config.yaml
dataset: "retinal OCT scans (Kermany 2017)"
mlp_ratio: 4
beta1: 0.95
one_sided: false
Rows from expert 20 of block 3, named by matrix and row number. Rows with one number belong to one neuron. Each number is 128 + 24 x the weight over its row's rms, rounded and kept within 0 to 255. All counts start at 0. Numbers have three digits each. After the name is the row's rms in percent of the matrix's.
# up: expert up (model.blocks.3.mlp.up, 32x96x192), inputs 144-191
# down: expert down (model.blocks.3.mlp.down, 32x192x96, transposed), outputs 144-191
up.62 097:131131125166131132117142095114130131103134097153115129125087133134100106127112148158118142140084132125158097119141135131151111106151124115100113
up.63 103:115129107150106116147127092144112090126101115145095130153152089115160143175147152155130091125133120132083183153168138137110142137107146119180130
up.64 096:127116123125136107122118113175127135161162141124096085140154136147190109088117098099125124156117153116130144141144130166093164132156155154096144
up.65 098:182115123153110116121116158134133152147108135108136177138123142125162092120145090166172083134143100154137123120118130170122121128166103111093090
up.66 105:061130134141146118131126137122157166133113163119131113100110118166124111127124137118106147138187135172137121121122131111113138130147089134146135
up.67 096:132120137152129138153170161111109146119157120133124100104130127167112126180156110083139136074130126136128122133131123171136153156133118155142163
up.68 109:158121097143146106164164127143105105098098138143146106164099054122101083106131112173148099111135100160143083168137100127115124108110141117070148
up.69 091:164097160167161143108184123133095124118114156102147126119167152130151098096150124116154148136101092162093097130141115095080134145154151131104157
up.70 106:134137135102171064140149145104120113063097114145099178138112106128115147091130123086140156148112149113100116142120134091123134140149133107129131
up.71 098:114132129110117153079163137117158157120127157137165081118139121066137080144147096123085150074074137114134133158124108129154113131156130148139098
up.72 092:089131157121071129133140170187111134128106068119117127108117151094120108145160074101130152097127086139143142136095049146112110143135112113137142
up.73 102:142164149117093144155154093142135092124142181093141076141108141119138117124066096116170145126122130124138145148119113068103109092143132094123148
up.74 104:113104140132185121150090130159148129136096131168158113094139094107126148172146118100143154120165137093152127158145161138096125096132118164159158
up.75 095:123098128157111145107107131144162150120155060093140152124124098163098090194137165141107114152142172127125125089118088141137125150091111114147088
up.76 103:122116136144086132156111140136142093144132113124114157139105117120154144124126099114104157149137134159138103108132128159127131083095145135109135
up.77 102:127065113134114139117123147123174151162139181106148114162093133158153166112137108120140084121109097126195196138125172138149130115130152114118159
up.78 103:175148131160114104129141148132150140114113150119156144133131100124080091129140146102172117091135156126148127088099103146099139133143122120160137
up.79 108:110114139132122107162087159121110118131168105140148123142127126115146143094156089123127138134093159114112167119122115123111189154135109098141132
up.80 097:084108140103102114124121109124153100111105093154164145077085141134113125094158155088117096129123136137098114118155140116123134110123120107070096
up.81 095:151117137125151202110091141105095127128139089103127140081142137115171148145138131113156158131140179165098124145134099116102144126130131106160121
up.82 098:126124135081113109159137131095109180142135165138123087131137104140125158147139142134153156111158088149103123102090122146131155111186126155136135
up.83 094:174141102122041172112144151125158171124054125147089127137136129165104133117148127171107128154111106122128154102080125108149135109128174071126126
up.84 098:115149153126139121145157115092098114186101161077139181153088116141161146100154169114117129127127110114127106124133130116124105126118167141087118
up.85 109:119089102144183118107106139115168142125100148110113128129089160154112123149132160110112109171145114133168163171142094174106131131129122137144147
up.86 102:130150136070140076101152128124119113185134122169163142111128146121117136150105118128137132151144092100073121102132070130105139137133125111127095
up.87 096:092127162158147115113110161130072136113096146088128141144164133128065164131104138139144109108157120143100155143131158093130120153112106146132145
up.88 097:136120135125109122096122147167129116103136142126116126143096145104126120121141148132090101164128103141132125130144105135117080106145103134142146
down.62 100:131108181136152091139128092109127094124135122134111159118102097147146128123138141091168137150165110154105177134136179143147115101081169102090069
down.63 104:142133118136098145101113105103170108086084109112095105119126133128147148161116131174168142161132118126108094095090157149140120122115148161118140
down.64 105:137124126144092124113125084127155108106124111126142128087095147139126134135157144102122125113101145106135160124089147115158119146090098118122129
down.65 100:174111139122064136166140127123153163125100172107112122144110131089112111111140109071103114141101149098122126142135132122111128099106127124114061
down.66 115:144138142166151135100139135160106126086105116175147127123145135139089132155138148155130109139135124116137078136137107134100135120137099120162174
down.67 098:166166169131102122115100126132126144118103150136154142047114151130109092147105080107108143110091098126108141144120145161148114148137158091130132
down.68 099:139076132106108119120160101158136120142145147110116105119100174129093104130126101116119136122127139130119132105095099160128120115111088133107131
down.69 107:142131119157160148115129164101142091106131082114136131122119107171092124136106124078121130164144088090130149152102168124139122139172127147085118
down.70 098:128175151090119097095151147093121150156162112148119114133151119146116117132131148133111121143150081128113097108115086137099134100155121111086099
down.71 100:157058132126106124133154158130101109133120108125125141120101151121115132155102135155173128125109153168138125140150113099114130176117141136123123
down.72 104:157136105109103083101118100059131121174119141115131137150142115120116092136161143104134137112109120114158112155144150142113132160153141149181138
down.73 104:127134134134127122138142137127124117145125150186152118186149174107101089153124099159143109141159102080111079099113097144080174142155125150169169
down.74 099:107086174125127175135104115159169126134155164103123162113181161102147129123144128156137132084133106112082150133166095125132136165137142123112099
down.75 089:129127143157135118172168135131142115113146118134144151136142105119114145176116149154111146102148135165163128117107111099149169115138130144135128
down.76 108:157102118136142168122162150117164125141146123109117137167067161117148101108130113109153094105151128149146116142139126126145147128118168097106133
down.77 105:166160154124117086152122096135187157151092136123133131116086121131118130108125106095112108116142122092123145137127122122183140094134120125139081
down.78 109:140034137129153122178165134147130127122125132138093138143127132135123090088130125156092148114148099146121094133099126092148089118170106143089147
down.79 100:132151163124175171141151095142116101180110123113104126139183101088115133138140103124111145149157129133128107155097140072124109084146153144141112
down.80 093:139086069164158093123122087173153182143156128137132117143114115148136084168102134147134152109098068143111148123173108092111145122129158132154139
down.81 103:114099110138133123170136134074144151159123130130154139107165167123186163131132174099127148162125129090138135118160109126121148138152111136134108
down.82 092:106074143110116108169079139126136120111131109112123124074141124108143091138133110102091147080133126091123149145147135133108108114128086166103139
down.83 100:144153130112107138112122123140154119137169142119130101118100171120142135140124102114085120098130130149126103176123094103106130119141092137082083
down.84 095:155155100117153124105137134108125185099116114128088150161113168121104130093154122137123114147139150081141208136141127131124140149104141148108113
down.85 097:100140123097122141112154185112133107124140102158126165122129114135100145103098141113089150117147139073160112141152098099153124098140096098119110
down.86 101:150124106184132164090089098102133087108126107164097113123153135061113133107124122107130102121138137135139101084088111087116119165091142142132119
down.87 109:125117127153140145124118111135114104125112142114147104121120114144091118135102086144117138143114095099113136165103102122160122147148115084106177
down.88 097:137111102130101115143130135145090158148136181189156154146127114127102115138133133154091150142162132150117132129132097157088165150138098150170123