Rows from block 3 of a small image classifier, named by matrix and row number. Rows with one number within an expert belong to one neuron, the router's apart. Each number is 128 + 24 x the weight over its row's rms, rounded and kept within 0 to 255. All counts start at 0.
After each expert's rows are labels from the 100 images, of 14848, where the router gives the expert most weight on average: "place" is the part of the image that holds the peak. Only what is clearly more common there than usual is listed. The data: retinal OCT scans (Kermany 2017).
# router: router (model.blocks.3.mlp.router.weight, 32x192, trained with AdamW), inputs 0-47
# up: expert up (model.blocks.3.mlp.up, 32x96x192), inputs 0-47
# down: expert down (model.blocks.3.mlp.down, 32x192x96, transposed), outputs 0-47

# expert 26
router.26 [163  98  97  92  98 150 120 172 166 152 123 150 144 113 165 121 129 158 145 126 112 142 125  94 144 119 142 157 150 100 118  99  99 142 128 132 136  73 149  68  94 129  99 119 111 111 134  72]
up.0 [154 159 162 143 151  80 127 155 121 120 132 152  86 106 132 137  98 119 108 149 142  88 146  90 113 158 163 119 141 118 141 125 147 115 170  99 129 109 183 128 132 106 126 114 136 153  92 113]
down.0 [130  85 175 124 136 145 153 120  89 131 127 141 121 131 114 160 156 103 165 116 120 146 127 124 112 159 113 163 121 128 108  98 132 170 128 160 170 119 128  70 158 143 130 123  68 106 141 128]
up.1 [122 128 139 156 155 105 119 140 119 129 163 129 183 101  97 131 163 164 118 138 123  96 136 116 168 102 142 119 114 148 181 147 121 124 156 128 138 137 136 140 104 131 113 126 106  96 141 130]
down.1 [116  91 149 118 173 117 110  90 165 118 125 165 104 152 140 105 100 134 168 122 149  88  94 116 113 113 119 133 155  99 154 132 111  90 135 151 140 139 117 123 121 130 135 117 113 142 163  82]
up.2 [102 138 126 150 127 133 146 139 118 119 105 117 112  94 169 119 104 135 141 136 109 161 174  89 135 152 121 157 122  98  97 124 173 103  96 140 102  93 138 135 121  99 132 135 117 139 117 120]
down.2 [130  98  93 171  96 130 126 107 102 126 148 117 156 132 132  87 116 101 129 127 102 145 117 134 102 106 172 122 159 135  97 136 203 130  94 134 133 152 104 130 139 140 143  80 141 115 127  72]
place: middle left; centre

# expert 18
router.18 [136 117 155 106 143 136 135 135 146 166 112 111 146 105  96 141 132 153 124 139 111 166 102 135 158 152 135 166 141 130 161 133 105 135 154 142 125 114 107 117 133 155 189 104 130 145 134 179]
up.0 [105 145 107 190 123 139 124  87 121 143 146 125 118 122 128 203 131 131 109 131 146 114 129 159 120 123 120 127 123 130 136 141 119 134  92 131 107  99 162 156 142 119 140  97 142 112 147 143]
down.0 [140 163 152 145 135 140 117 114 121 132 142  85 101 106  99 120 154  95 148 103 160 155 120  84 125 157 144 140 105 145 151 108 121  80 130 150 137  72 131 136 130 106 148 134 117 112 145 149]
up.1 [108 122  98 142 148 173 147 111 131  75 119 130 143 118 165 138  70 136 135  94 144 142 134 110 157 119  81 131 131 145 109 110 185 127 134  74 121 120 129 134 105  83  93  89 150 110 145 125]
down.1 [ 97 103 146 170 159 167 141 117  99 154  94 153 128 133  73 164 109  99 115 105 140 159 158 102 151 117 131 152  96 138 169 112  97 132 143 110 116 127 143  95  96 103  83 101 133 125 100 173]
up.2 [117 123 117 105  96 126 125 138 156 128 109 174 113 119 155 134  82 115 151 123 164  68 107  96 118 122 146 172 151 135 126 120 147 106 135 133 144 153  96 141 106  85 133 158 167 131 135 151]
down.2 [123 134 127 125 139 119  78 116 135 123  64 136 130 142  77 195 148 145 141 125 120 145 118 144 128 127 101 115 134 119 144 110 131 115  95 126  97  91 125 146 121 126 105 158 131 113 122 161]
place: middle right

# expert 3
router.3 [138 139 129 129 110 163  95 163 146 191 146 137 127 119 135 127 107 142 154 136 139 109 132 135 122  84 121 109 122  99 141 140  90 110  71 124 156 135 132  85 129 117 170 140 111 145 135 166]
up.0 [165 123 112 125 144  83 139 107 108  64 139 115 114 124 143 115 117 113 161  97 140  94 121 139 127 121 116  96 136  88 112 159 166 107 157 138 126  82 121 163 128  84 125 129 117 155 130 110]
down.0 [128 142 137 135 131 127  85 131 101 137  79 110 182 100 148 100 183 130 125 158  92 112 153  99 111 144 159  77 139 123 114 104 117 117 117 120 144 143 150  73 128 145 111  89 180 138 108 115]
up.1 [149 159 119 161 116 101  72 151 132 102 105 103 114  89 110 124 124 135 107 132 115 127 154 141 141 126 131 103 162 105 139 132 136 132  80 122 185 138 121 107 121 108 104  96  98 107 143 120]
down.1 [112 139 164 109 101 148 139 110 146 143 145 177 123 108 110 160 120 128 114  92 165 103 169 107 149  93 100 115 102 159 104 114 120 123 150 107 137 124 105 146 133 136 134 158 121 119 132 116]
up.2 [116 122 133 140 173 145 117  75 138 167 141 142 145 153 163 116 151 163 143  97 133 117 136 130 155  88 108 116  98 144 122 129 115  99 131 143 124 129 144  98 100 131 106 117 149 133 108  67]
down.2 [123 121 175  95  95 116 148 135 112 131 139  91 110 137 131 107 132  80 104 106 161 152 139 128 129 170 126 108 157  95 141 149 162  89  81 136 117 163 153 132 151 106  98 147  99 133 116  88]
place: top left; top centre

# expert 23
router.23 [100  95 107 113 126 103 126 156 151 131 168  99 133 131 173 162 149  97 130 124 131 142 126 140 155 144 142 127 133 126  98 129 147 123 100 144 112 123 130 122 147 143 151  96 138 118 119 107]
up.0 [128  78 128 158 121 102 140 135 166 191 111 113 152 123 136 133  94 129 134  90 148 122 146 116 127  89 106 155 151 112 185 132 140 128 126 133 138 111 139 108 153 154 165 173 156  95 149  81]
down.0 [147 105 140 135 177 153 139 191 127 116 124 143 129 158  70 148 115 125 149 143 149 133 119 105 133 126 135 125 103 158 173 103 166 117 127 113 156 170 136 157 130 164 115  94 109 145 132 139]
up.1 [157 169 150  86 133 142 125 159 121 129 141 164  98 103 134 160 131 100 148  99 115 133 122  85  71  87 139 142  95 107 126 147 177 137 110 123 107 113 127 171 133 152 147 136 120 141 101 139]
down.1 [113 122 147 120 108 107 146 143 136 119 103 138 120  96 159 104 143 147 142 118 110 121 105 131 117 137 161 142 124 118 141 116 112 156 109 125 134 149 121 152 135 147 181 122 138 156 102 117]
up.2 [109 106 122  94 143 142 154 167 138 104 104 143 105 113 105 130 117 121 127  95 154 149 170  97 135 163  89 145 139 132 123 135  95 101  95 115 118 107 104 114 106 124 149 139  73 143 155 174]
down.2 [100 117 158 104 146 157 162 122  95 146 126 132 162 156 111 134  92 144 144 156 183 160 111 114 138  94 147 128 180 116 153 108 115 104 107 129 139 157 141 119 116 149 100 115 140 155 122 131]
place: middle left

# expert 31
router.31 [151 149 138 117 105 159 159 100 162 137 136 117 121 112 118 137 146 120 155 150 154 104  86 131 139 111 121 138 152 133 154  75 114 164 119 122 125 117 108 155  78 152 149 112 158  99 140 100]
up.0 [101 109 112 159 143  71 111 113 100 133 120 107 105 100 120  87 104 123 112  90 112 106 142 136 101  86 189 102 137 112 132 162  93 130 161 140 109 115 138 100 138 115 123  79 161 131 162 123]
down.0 [158 116 173 183 107 113 119 103 164 129 165 103 169 162 119 152 123 139 166  83 144 125 134 155 134 125  92 161 132 154 169 131 107 132 148  47 134 118 130 114 141  97 142 141 115 111 150 166]
up.1 [146 126 140 124 173 143 114 170 146 134 114 110 103 118 127 147 136 131  86 135 168 132 142 123 154 114 101 117 133 127 142 112 119 127  78 147 114 124 176 156 135 117  99 112 152 121 145  93]
down.1 [122 160 122 140  92 120 120 160 134 129  54  91  92 129 115 105 135  92  77 127  99 119 125 123 105 118  94 176 156 126 145 147 123 125 111 121 104 115 126 136 132 121  96 121 140 129  99 135]
up.2 [164 123 104 162 109 117 141 153 147 188 111 119 161 150 109 195 144  98 142 125 107  96 105 159 165 123 155 155  55 131 115 129 122  82 133 159 116 154 103 141 148 158 129 123 104 137 117 155]
down.2 [129 115 164 138 107 161 116  93 138 147 173 146 112 159  84  94 139 106 176 127 126 127 123 194  96 159 114 131 117 138 164 169 111 104 182 141 141 139 129 109 153 145 155 130 143 131 130 166]
place: centre

# expert 9
router.9 [131 101 170 116 123 165 103 148 111 110 141 137 180 136 158 120 168  93 142 141 125 133  89 111 128 122 136 131 118 143 116 138 124 124 126 103 152 152 152 157  97 149 119 151 137 168 125 127]
up.0 [ 77 140  94  86  80 105 132 163 123 105 123 174  57 138 151  99 117 106  75  60 151 194 112 104 128 141 135 120 133 130 140 132 116 148 140 151 105 110 109 129  93 125 156 172 137 152 105 144]
down.0 [148 153 189 133 135 164 102 152 110 162 139 129 111 109  74 144 169 129 145 147  89 139  98 160 144 138 178 163 145 122 116 152 188 123 139 120 108 143 108 104 128 124 171 134 113 124 130 187]
up.1 [140 129  97 139 133 100 109  76 162 102 122 105 139 116  75 137 137  97 121 108  94 141 137 122 106 175  90 112 130 155  80 138 156 142 143 133 140 143 146 122  97 136 124 131 127 125 130 152]
down.1 [126 129  91 134 129 113 112 151 108 140 126 132 156  96 145 154  58 154 124 156 139 147 159  98  67 146 115  93 154  71 121 131 156 116 117 125 140  91 153 130 150 111 145 118 112 135 113 112]
up.2 [113 109 146 103 127 101 178 124 100  81 119 124 112  96 118 113 100 129  75 155 107 156 101 133 111 179 145 123 127 137 114 126 170  86 144  95 164 147  88 137 112  99 125 140 115 100 142 149]
down.2 [150 132 130 125 106 170  97 110  91 136 144 110 141 111 107 133 140 126 137 156  70 139 165  95 145  93 100 176 105 127 166 120 149 156 150 139 120 169 144 144  85 179 134 139 129 140 137 142]
place: bottom left; bottom centre

# expert 19
router.19 [124 100 142 104 120 158 136 134 152 150 178 108 137 125 130 149 124 150 137 137 142  67 150 108 165 104 141 114 164 115 128  98  82 151  83 128 164  86 137 132 120 148 129  96 141 143 155 103]
up.0 [153 143 127 107 166 133 131 120 124 108 121 138 143 124 120 102 123 134 131 119 150 150 138 133 142 161 122 121 144 119  97 162 119 125 168  83 112 135 123 100 145 113 102 140 137 115 147 125]
down.0 [106  95 147 143 153 144 114  92 168 120 126 202 149 107  68 122 192 113 155 109 136 170 103 136 138  94 103 119  96  85 131 130 144 100 105 169 159 115 145 137 136 135 161  83  97 125 130 128]
up.1 [144 109 142  90 114  98 112 113 122 128  95  99 110 132  87 145 139 142 121 142 138 131  83 119  73 138 112 118 118 140 182 146 136 140  99 120 130 142 135 127 140 172 124 112 126 122 148 116]
down.1 [143 112 146 127 160 142 108 114 151 138 145 148 124 144  88 127 126 117 174 139 176 143  93 115 108 140 167 113 131 121 130 146 175 147 148 108 101 130 130 138 120 123 167 140 216 124 113 163]
up.2 [ 97 121  86  89 114 111  96 163 130 133 105 119 159 137 117 138  95 127 130 124 140 138 148 164 148 129 154 183 134 132 103 131 132 134 155 138 150 148 132 140 163 152 125 164 162 149 131 122]
down.2 [153 156 129  97 128 143 115 120  88  90  99  91 118  99 123 135 149 127 149 173  99  96 134 121 195 130 146  99 127 110 130 112 123 111  96 165 133 103 146 132 128 125 156 116 150 145 144 136]
place: centre; bottom centre

# expert 21
router.21 [129 143 175 115 114 117 134 163 142 148 135 135 117 129 160 171 137 118 165 127 132 150 123 116 140 164 118 149 180 130 134 136  96  78 129  89 141  82 134  99 115 161 166 132 140 145 128  85]
up.0 [142 147 119 150 171  94 141 145 115  76 141 123 142 129 117  99 122 153 117 129 136 134 103 126 155 118 131 139 140 113 123 116 106 121 144 184 130 137 126 117 113 141  87 122 150 130 115 119]
down.0 [120 107 142 100  94 121  97 153 109  95 152 165  90  95 158 165  86 109 104 150 117 172 159 114 114 138 139 146 117  89 121  96  74 181 119 114 109 116 112 129 129 144 152 111 125 112 128 142]
up.1 [133 161 107 112 182  96 183 129 146 109 119 121 127 136 101 120 135  82 145 154 120  84 139 157 137 118 159 125 138  97 141  75  66  96 125 137  98 130 147 156 125  93 120 144  51 163 132  82]
down.1 [118  80 112 149 125  89 162 128 138 107 133 135 126 140 130 119 122 131 123 139 142 130 123 168 108 140 131 123 116 109 106 157 148 122 112 132 136 174 199 137 110 143 165 132 114 145 119 131]
up.2 [115 141 124 129 176 134 117  97 121 140 114 141 160 143 143 115 157 154 128 147 119 137 152 140 163 151 175 161  97 125 136 174 126 101 123 156 156 154 143  88 169 135 135 117 152 176 127 149]
down.2 [134 135 174  86 179 130  90 105 106 132 162  97 139 113 126 134 142 119 152  83 130 148 117 148 151  75 114 162 113 165 146  91  97 127 101 117 131 122 123 138 153 121 130 164  80 110  93 141]
place: bottom right

# expert 24
router.24 [145 120 152 128 162 152 136 160 127 125 141 120 147 103 172 158 121 153 152 152  95 118 134 163 170 160 139 145 100  84  93 109 117 110 111 147 150 104 150 107 115 110 166 109 194 175 150 134]
up.0 [110 109 119 130  78 108 154 126  99 124 151  89 150 116 116 104 141 102 134 123 144 136 123 165 161 137 151 112 132 108 129 167 153 125 111 151 128 135 132 128 114 101 165  82 126 130 121 144]
down.0 [155 128  98 135 148 133 140 145 133 150 115 126 112 149 178 137 115 140 105 113 149 171 141 137 161 119 120 134 123  93 126 132 104 155 117 168  87 167  97 161 137 111 115 118 118 116 132 132]
up.1 [154 114 160 126 116 157 110 103 146  81 137 162 136 161 183 159 154  99 123 144 111 124 144 121 129 126 106 132 124 157 132 161 127 146 103 161 112 155 128 121 120 127 135 105 120 147 107  72]
down.1 [167  98 154 137 118 115 139 149 139 160 119 158 134  96 138 179 143 171 145 137 105  83 150 152  73 120 173 112 135 107 146 106 123 107 156 159 205  96 140 116 114 136 130 129 149 131 115 107]
up.2 [104 129 132 125 141 133 130 110  93 120 129 107 118 141 142 132 110 136 148  81 103 126 177 122 120 130 142 119 120 113 143 110 120  77 103 156 123 141 122 146 163 147 138 165 128 113 115  95]
down.2 [122 131 160 112 113 109 141 125 124 110 100 119 137  82 123 136  89 181 159 110  84 114 118 165 109  82 131 180 130 128 123 106 148 123 149 148 172 123 152 116 152 129 119  96 146 117 126 123]
place: top right

# expert 16
router.16 [131 134 125 120 108 174 141 152 107 126 124 120 156  98 156 118 145 108 171 159  72 132 125 117 144 117 147 133 140 121 170 114 130  97 100 141 117  86 141  97 129 131 116  93 143 148 162  74]
up.0 [138 124 102 102 101 129 103 128 139 153 125 146 102 157 133 115 144 141 137 111 159 123  95 131 123 168 120 133 131  93  91 128 180 154 135 106 137 157 150 144 134 105 100 134  98 138  87 109]
down.0 [105 115 128 118 132 148 156 121 127 136 146 173 179 136 138 158 120 166 151 103 155 111 139 147 115 141 143 111 133  88 115 111 118 142 115 116 124 127 101 103 172 118 122 141 127 121 116 123]
up.1 [ 95  91 160 136 102 138 148 120 157 133  92 130 110 128 125 121 124 151 123 132 155 104 137 131 141 136 133 155 120 146  91 122 150  87 129 149 131 106 148 132 131 124 133 114  70 171 143 111]
down.1 [ 97 139 187 143 108 135 114 111  83 115 114 170 132 131 158 121 123 125 126 157 110 108  82 112 107 145 113 107 107 134 123 108 166 105 125 116  97 121 128 142 155 123 133 115 139 108 141 149]
up.2 [158 171 174 152 134 115 129 121 140 150 125  97 119 116 148 157 170  90 187 143 132 140 140 121 109 163 150 131 172 148  97 135 128  92 128 122 102 124 128 138 112  76 106 142 149 138 141 110]
down.2 [138 150 151 117 104 113 115 116 124 109 153 160 118 172 146 129 137 156 107 139 152  86 195 102 173 132 146 142 192 141 118  98 110 118  82  90 128 137 110 137 144 125 122 133  70 110  95 118]
place: middle right

# expert 15
router.15 [114 155 137 154 148 128 100 131 132 129 115 116 132 107 167 122 157 133 153 203 124 138 107 149 153 107 134 176 143  99 111 154 126 126  94 129 141 102 120  95 129 116 150 134 144 125 123  81]
up.0 [118 139 117 143 154 138 141 157 139 147 149 140  93 116  83 121 154 106 115 153 150 110 176 168 105 164 147 129 139 102 167 102 139  99 136 123 129 111 120 135 140 138 117 108  90 152 131 140]
down.0 [159 133 123 129  97 115 131 147 118 124 112 134 133 160 144 140 129 128 128 131  82 132 121 131 143 113 174 142 148  83 137 124 131 118  95 120 120 143 126 139 116  89  97 149 160 138 192 167]
up.1 [143 167 131 138  90 110  95  95 136 129 147 136 120 106 141 104 134 162 120 169 121 112 128 141  66 166 119 141  97 108 121 138 127 121 158  88 122 140 121 128 132 134 166 117  97 161 103 159]
down.1 [122  92 108 127 105 135  82 112 125 117 161 157 138 158 123 138  94 143 132 189 152 111 130 146 154 110 116 162  85 149 121 107 131 131 118  94  87 159 138 144 123 146 134 128 152 115 175 110]
up.2 [169  74 152 152 113 122 145 122  93 100 150 102  73 100 130 139 117 154 149 116 173 133 162 129 105 121 126 144 165 157 110 114 153 118 121 112 117 111 123 157 104 143 129 135 131  91 118 145]
down.2 [141 105 117  93 112  95 135  78 126 115 138 158 152 162  99 147  96 145 166 155 130 125 110 153 128 101 125  84 103 166 145 109 120 121 130 164 115 139 121 122  96 137 164 136 165 164 124 113]
place: middle right

# expert 22
router.22 [152 121  63 164 107 127 152  98 142 141 143 101 128 144 147 187 182 132 149 174 116 145 101 140 146 128 153 116 123 176 119 146 107 151 102 103 124  74 123 125 104 134 155 117 141 111 150 104]
up.0 [102 108 143 132 161 126 123 105 119 149 125 134 136 139 143 116 162 152 136  92 146 138 117 138 151 168 154 104 107  98  80 133 130 161 172 142 126 131 113 141 125  79 122 140  80 169 129 148]
down.0 [133 129 136 143 122  96 170 158  98 144 126 132 129 102 138 130 153 166 178 103 158 168 114 136  84 169 183 149 144 132 115 114 111 137 106 150 146 157 101  89 150 109 163 121 144  91 115 122]
up.1 [147  56 122 141 112 121 141 104 101 120 110 132 157 119 118 139 147 106 130 142 172 112 143 114 151 132 117 149 159 172  93 151 128 136 131 116  97 127 143 125 163 149 106  96 119 164 143 158]
down.1 [ 92 143 164 128 152  96 138 105 146 116 125 125 140 187 117 124 149 174 142 133 133 155 127 143 170 132 117 164 124 155 186 163 154 116  95  81 143  93 117 130 128 164 115 120  98 137 113 119]
up.2 [144  97 150 159 115  83 137 125 148 124 148 135 117 119 168 144 143 120 154 132 118 143 159  99 141 124 106 127  82 142 132 143 148 118  91 104 131 121 127  95 118 121 152 144  97 161 131  77]
down.2 [177 159 145  91 154 126 128 102 118  92 110 125 156 144  97 128 145 130 103 136 167 158 128 107 149 137 159 165 145 169 120 145 135 133 111 145 129  97 141 140 126 111 155  99  99 105 136 156]
place: bottom left; bottom centre

# expert 13
router.13 [152 129 153 128  72 125 118 157 118 154 131 105 142 135 148 139 174  79 128 144 115 142 118 165 150 147  96 148 100 107 120 133 139  98 102 144 146 128 111 136 127 164 143 157 153 182 166  79]
up.0 [ 84 143  92 149 146  64 144 112 128 107 102 105 143 168 131 158 120 115  75 177 132 106 127  94 131 117 110 106 123 119 133 128 128  70 126 131 155  91 117 128 128 111 132 101 128 148 142 151]
down.0 [124 141 127  92 117 117 111 137 135 122 100 156 152 121 126 133 152 122 133  98  61 130 116 145 129 105 103 105 108 162 116 133 122 162 135  89 169 161 123 127 148 140 105  93 113 160 103 147]
up.1 [143 128 118 130 128 154 162 122 131 117 132  82 124 101 127 167 124 164  94 124 180 155 138  74  81 118  90 119 171 117 132 174 138 109 116 136 147 130 116 128 118 135 149 179 101 140 151 100]
down.1 [109  61  92 107 158 153 132 125  94 149 128 151 150 192 139 120 115 123 121 147 128  95 177 110 134 148 154 145 108 118 147 132 129 114  96 116 141 131 153 149  75 122 122 132  93 162  91 150]
up.2 [117 120 110 121 118 129 109  77 153 134 160 132 128 160  97 112 139 141 105 142 121 122 131 137 157 137 131 154 107 110 107  95 118 149 128 121 118 160 153 128 135 164 158 151 131 133 131 130]
down.2 [110  99 136 116 144 137 112 127 124 135 121 118 147  97 164 130 115 111 101 117 115 128 135 122 131 130 140 107 104 140 125 112 123 132 132 168 142 157 133 121 121 159 143 119 133  87 130 151]
place: middle left; top left

# expert 0
router.0 [154 121 119 130 110 115 144 162 107 160 139 133 105 149 139 158 117 155 115 173 125  97  94 143 118 148 163 116 141 128 138  94 132 117 115 120 142  98 111 124 149 158 101 140 129 145 147  81]
up.0 [145 189 118 149 133 121  97 150 134 154 123 119 138 113 119  95 111  90 139 100 116 129  76 148 129 110 100 152 126 109 110 139 153 105 184 147 178 164 154 143 141 128 135 100 125  82 117  94]
down.0 [107 142 151 151 131 124  96 141 150 129 117 122  92 128  98 121 137 148 165 133 108 126 101 152 138 162 144 104 114 118 148 147  99 128 129 173 152 108  72 157 132 140 119 113 136  82  75 121]
up.1 [138 125  94 112 114 105 131  76 131 116 124 137 102 144 169 102  83 102  81 122 161 113 152  80 154 118 158 121 147 106  83 139 121 139 132 150 132 130 139 143 132 132  98 115 179 177 149 124]
down.1 [104 109 132 121 147  99 157 145 118  82 117  87  84  99 128 141 133 128 149 155 131 128 106 133 140 136 137 132  91 178 142  84 172 139 146 166 141 145 127 114 128 127 111  95 133 126 170 143]
up.2 [103  91 127 131 122 103  74 158 151 104 159 186 125 131 112 139 139 158 136  82 171 110 115 142 152 155  83 131 146 130 138 116 126 157 110 157 122 131 113 155 123 165 139 103 129 151 129 119]
down.2 [ 93  97 105 130 120  83 138 133 108 108 140 158 150 164 132 141 163 150 144 121 128 113 135 130 155 141 136 148 116 135 109 135  95 136 153 102 138 130 127 150  89 162 141 135 137  87 146 121]
place: middle right

# expert 12
router.12 [164 100 127 116 122 139 124 181 127 149 137 108 154 120 127 176 137 115 154 136 117  97  83 140 133 158 139 129 161  76 115 144 164 106 146 145  96  96 109 144 106 147 167 127 156 142 174 151]
up.0 [136 104 119 112 150 122 148 128 100  90 144 128 114 127  91 156  98 144 103 166 125 109 118 137 123 113 122 101 134 127  97 100 107 124 122 127 107 143 119 136 111 140  97 146  93 132 119 146]
down.0 [142 173 110 121 175 156 124 145 141 153 175 151 138 110 140 126 167  85 159 107 162 136  85 105 112 111 128 137 140 143 127 103  88 175 141 134 110 124 138 129 129 119  81 158 143 163 117 150]
up.1 [ 96 141 137 129 115 140 111 136 115 136 130 120 173  91 137  94 135 107 129 132 153 136 121 133 154 105 124 117 121 179  63 118 121 114 124 124 104 100 140 192 127 130 116 134 136  99 143 118]
down.1 [125 105 162 122 131 155 150 158 112 124 154 142 149 148 148  90 154 125 140 142 113 125 161 121 131 132 122  79 163 124  96  87 135 128 137  70 118 111 133 108 138 129  98 130 141 131 106 163]
up.2 [ 77 147 189 169 123 101 134 137 145 132 119 110 150 153 130 108  94 134 113 139 171 129 116  93 109 116 169 111 143 148 128 132 112 131  95  81 138 110 101 137  95 116 110 104 152 158 116 129]
down.2 [ 93 179 155 128  96 139 129 122 168 109 157 146 127 154 132 143 110 132 103 142  97 128 133 144 159 154 170 127 180 172 116 170 151 116 116 111 122 117 103 123 143 188  92 119 117 123 134 160]
place: bottom left

# expert 6
router.6 [110 115 118 124 167  83 138 128 160 147 147 137 142 112  90 147 157 110 119 144 142 152 116 159 117 109 122 119 117 142 177 115 135 153  98 129 121 191  97 143 123 111 159 135 132 108 151 124]
up.0 [116 141 141 117 174 133 102  97 120  95 112 121 140 110 173 147 150 147 121 162 150 158 137 150 125 118  83  98 121 130 136 135 141  97 116 147 117  96 124 124 143 142 142 141 141  42 155 131]
down.0 [122  69 122 120 153 118 120 146  56 150 118 106 118 138 109 116 158 146  81 135 105 121 161 109 133 118 115  96  97 138 153 178 119  99 151 106 130 143 129 152 124 135 122  71 100 139 139 139]
up.1 [128 127  90 123 176 119 138 115 147 126 115 133 112 148 177  96 125 153 116 159 121  99 134 145 122  91 155 120  92 166 166 103 135 137 160 113  90 164  85 155 103 146 153 151 150 131 121 136]
down.1 [ 90 104 100 149 112 110 192 175  56 115  99  90 116 129  97 150  84 137 114 168 152  91 119 106 145 101 131 137 156 148 141 115 125 150 112 140 109 157 138 129  99 158 141 147 121 159 147 126]
up.2 [132  70  93 128 132 124 164 128 139 139 192 149 122 150 168 164 114 100 114 121 120 117 147 111  82 139 133 144 145 143 143  89 119 135  81 122 133 145  91 142  86 146 141 127 111 144 148 168]
down.2 [123 153 129 130 142 145 113 138 126 122 148 133 110 130 136 104 126 188 130 149 139 143 160 113 126 120 104 139 134 114 147  93 113  95 111 130  99 135 138 105 126 143 148 151 160 151 148 110]
place: bottom centre; bottom left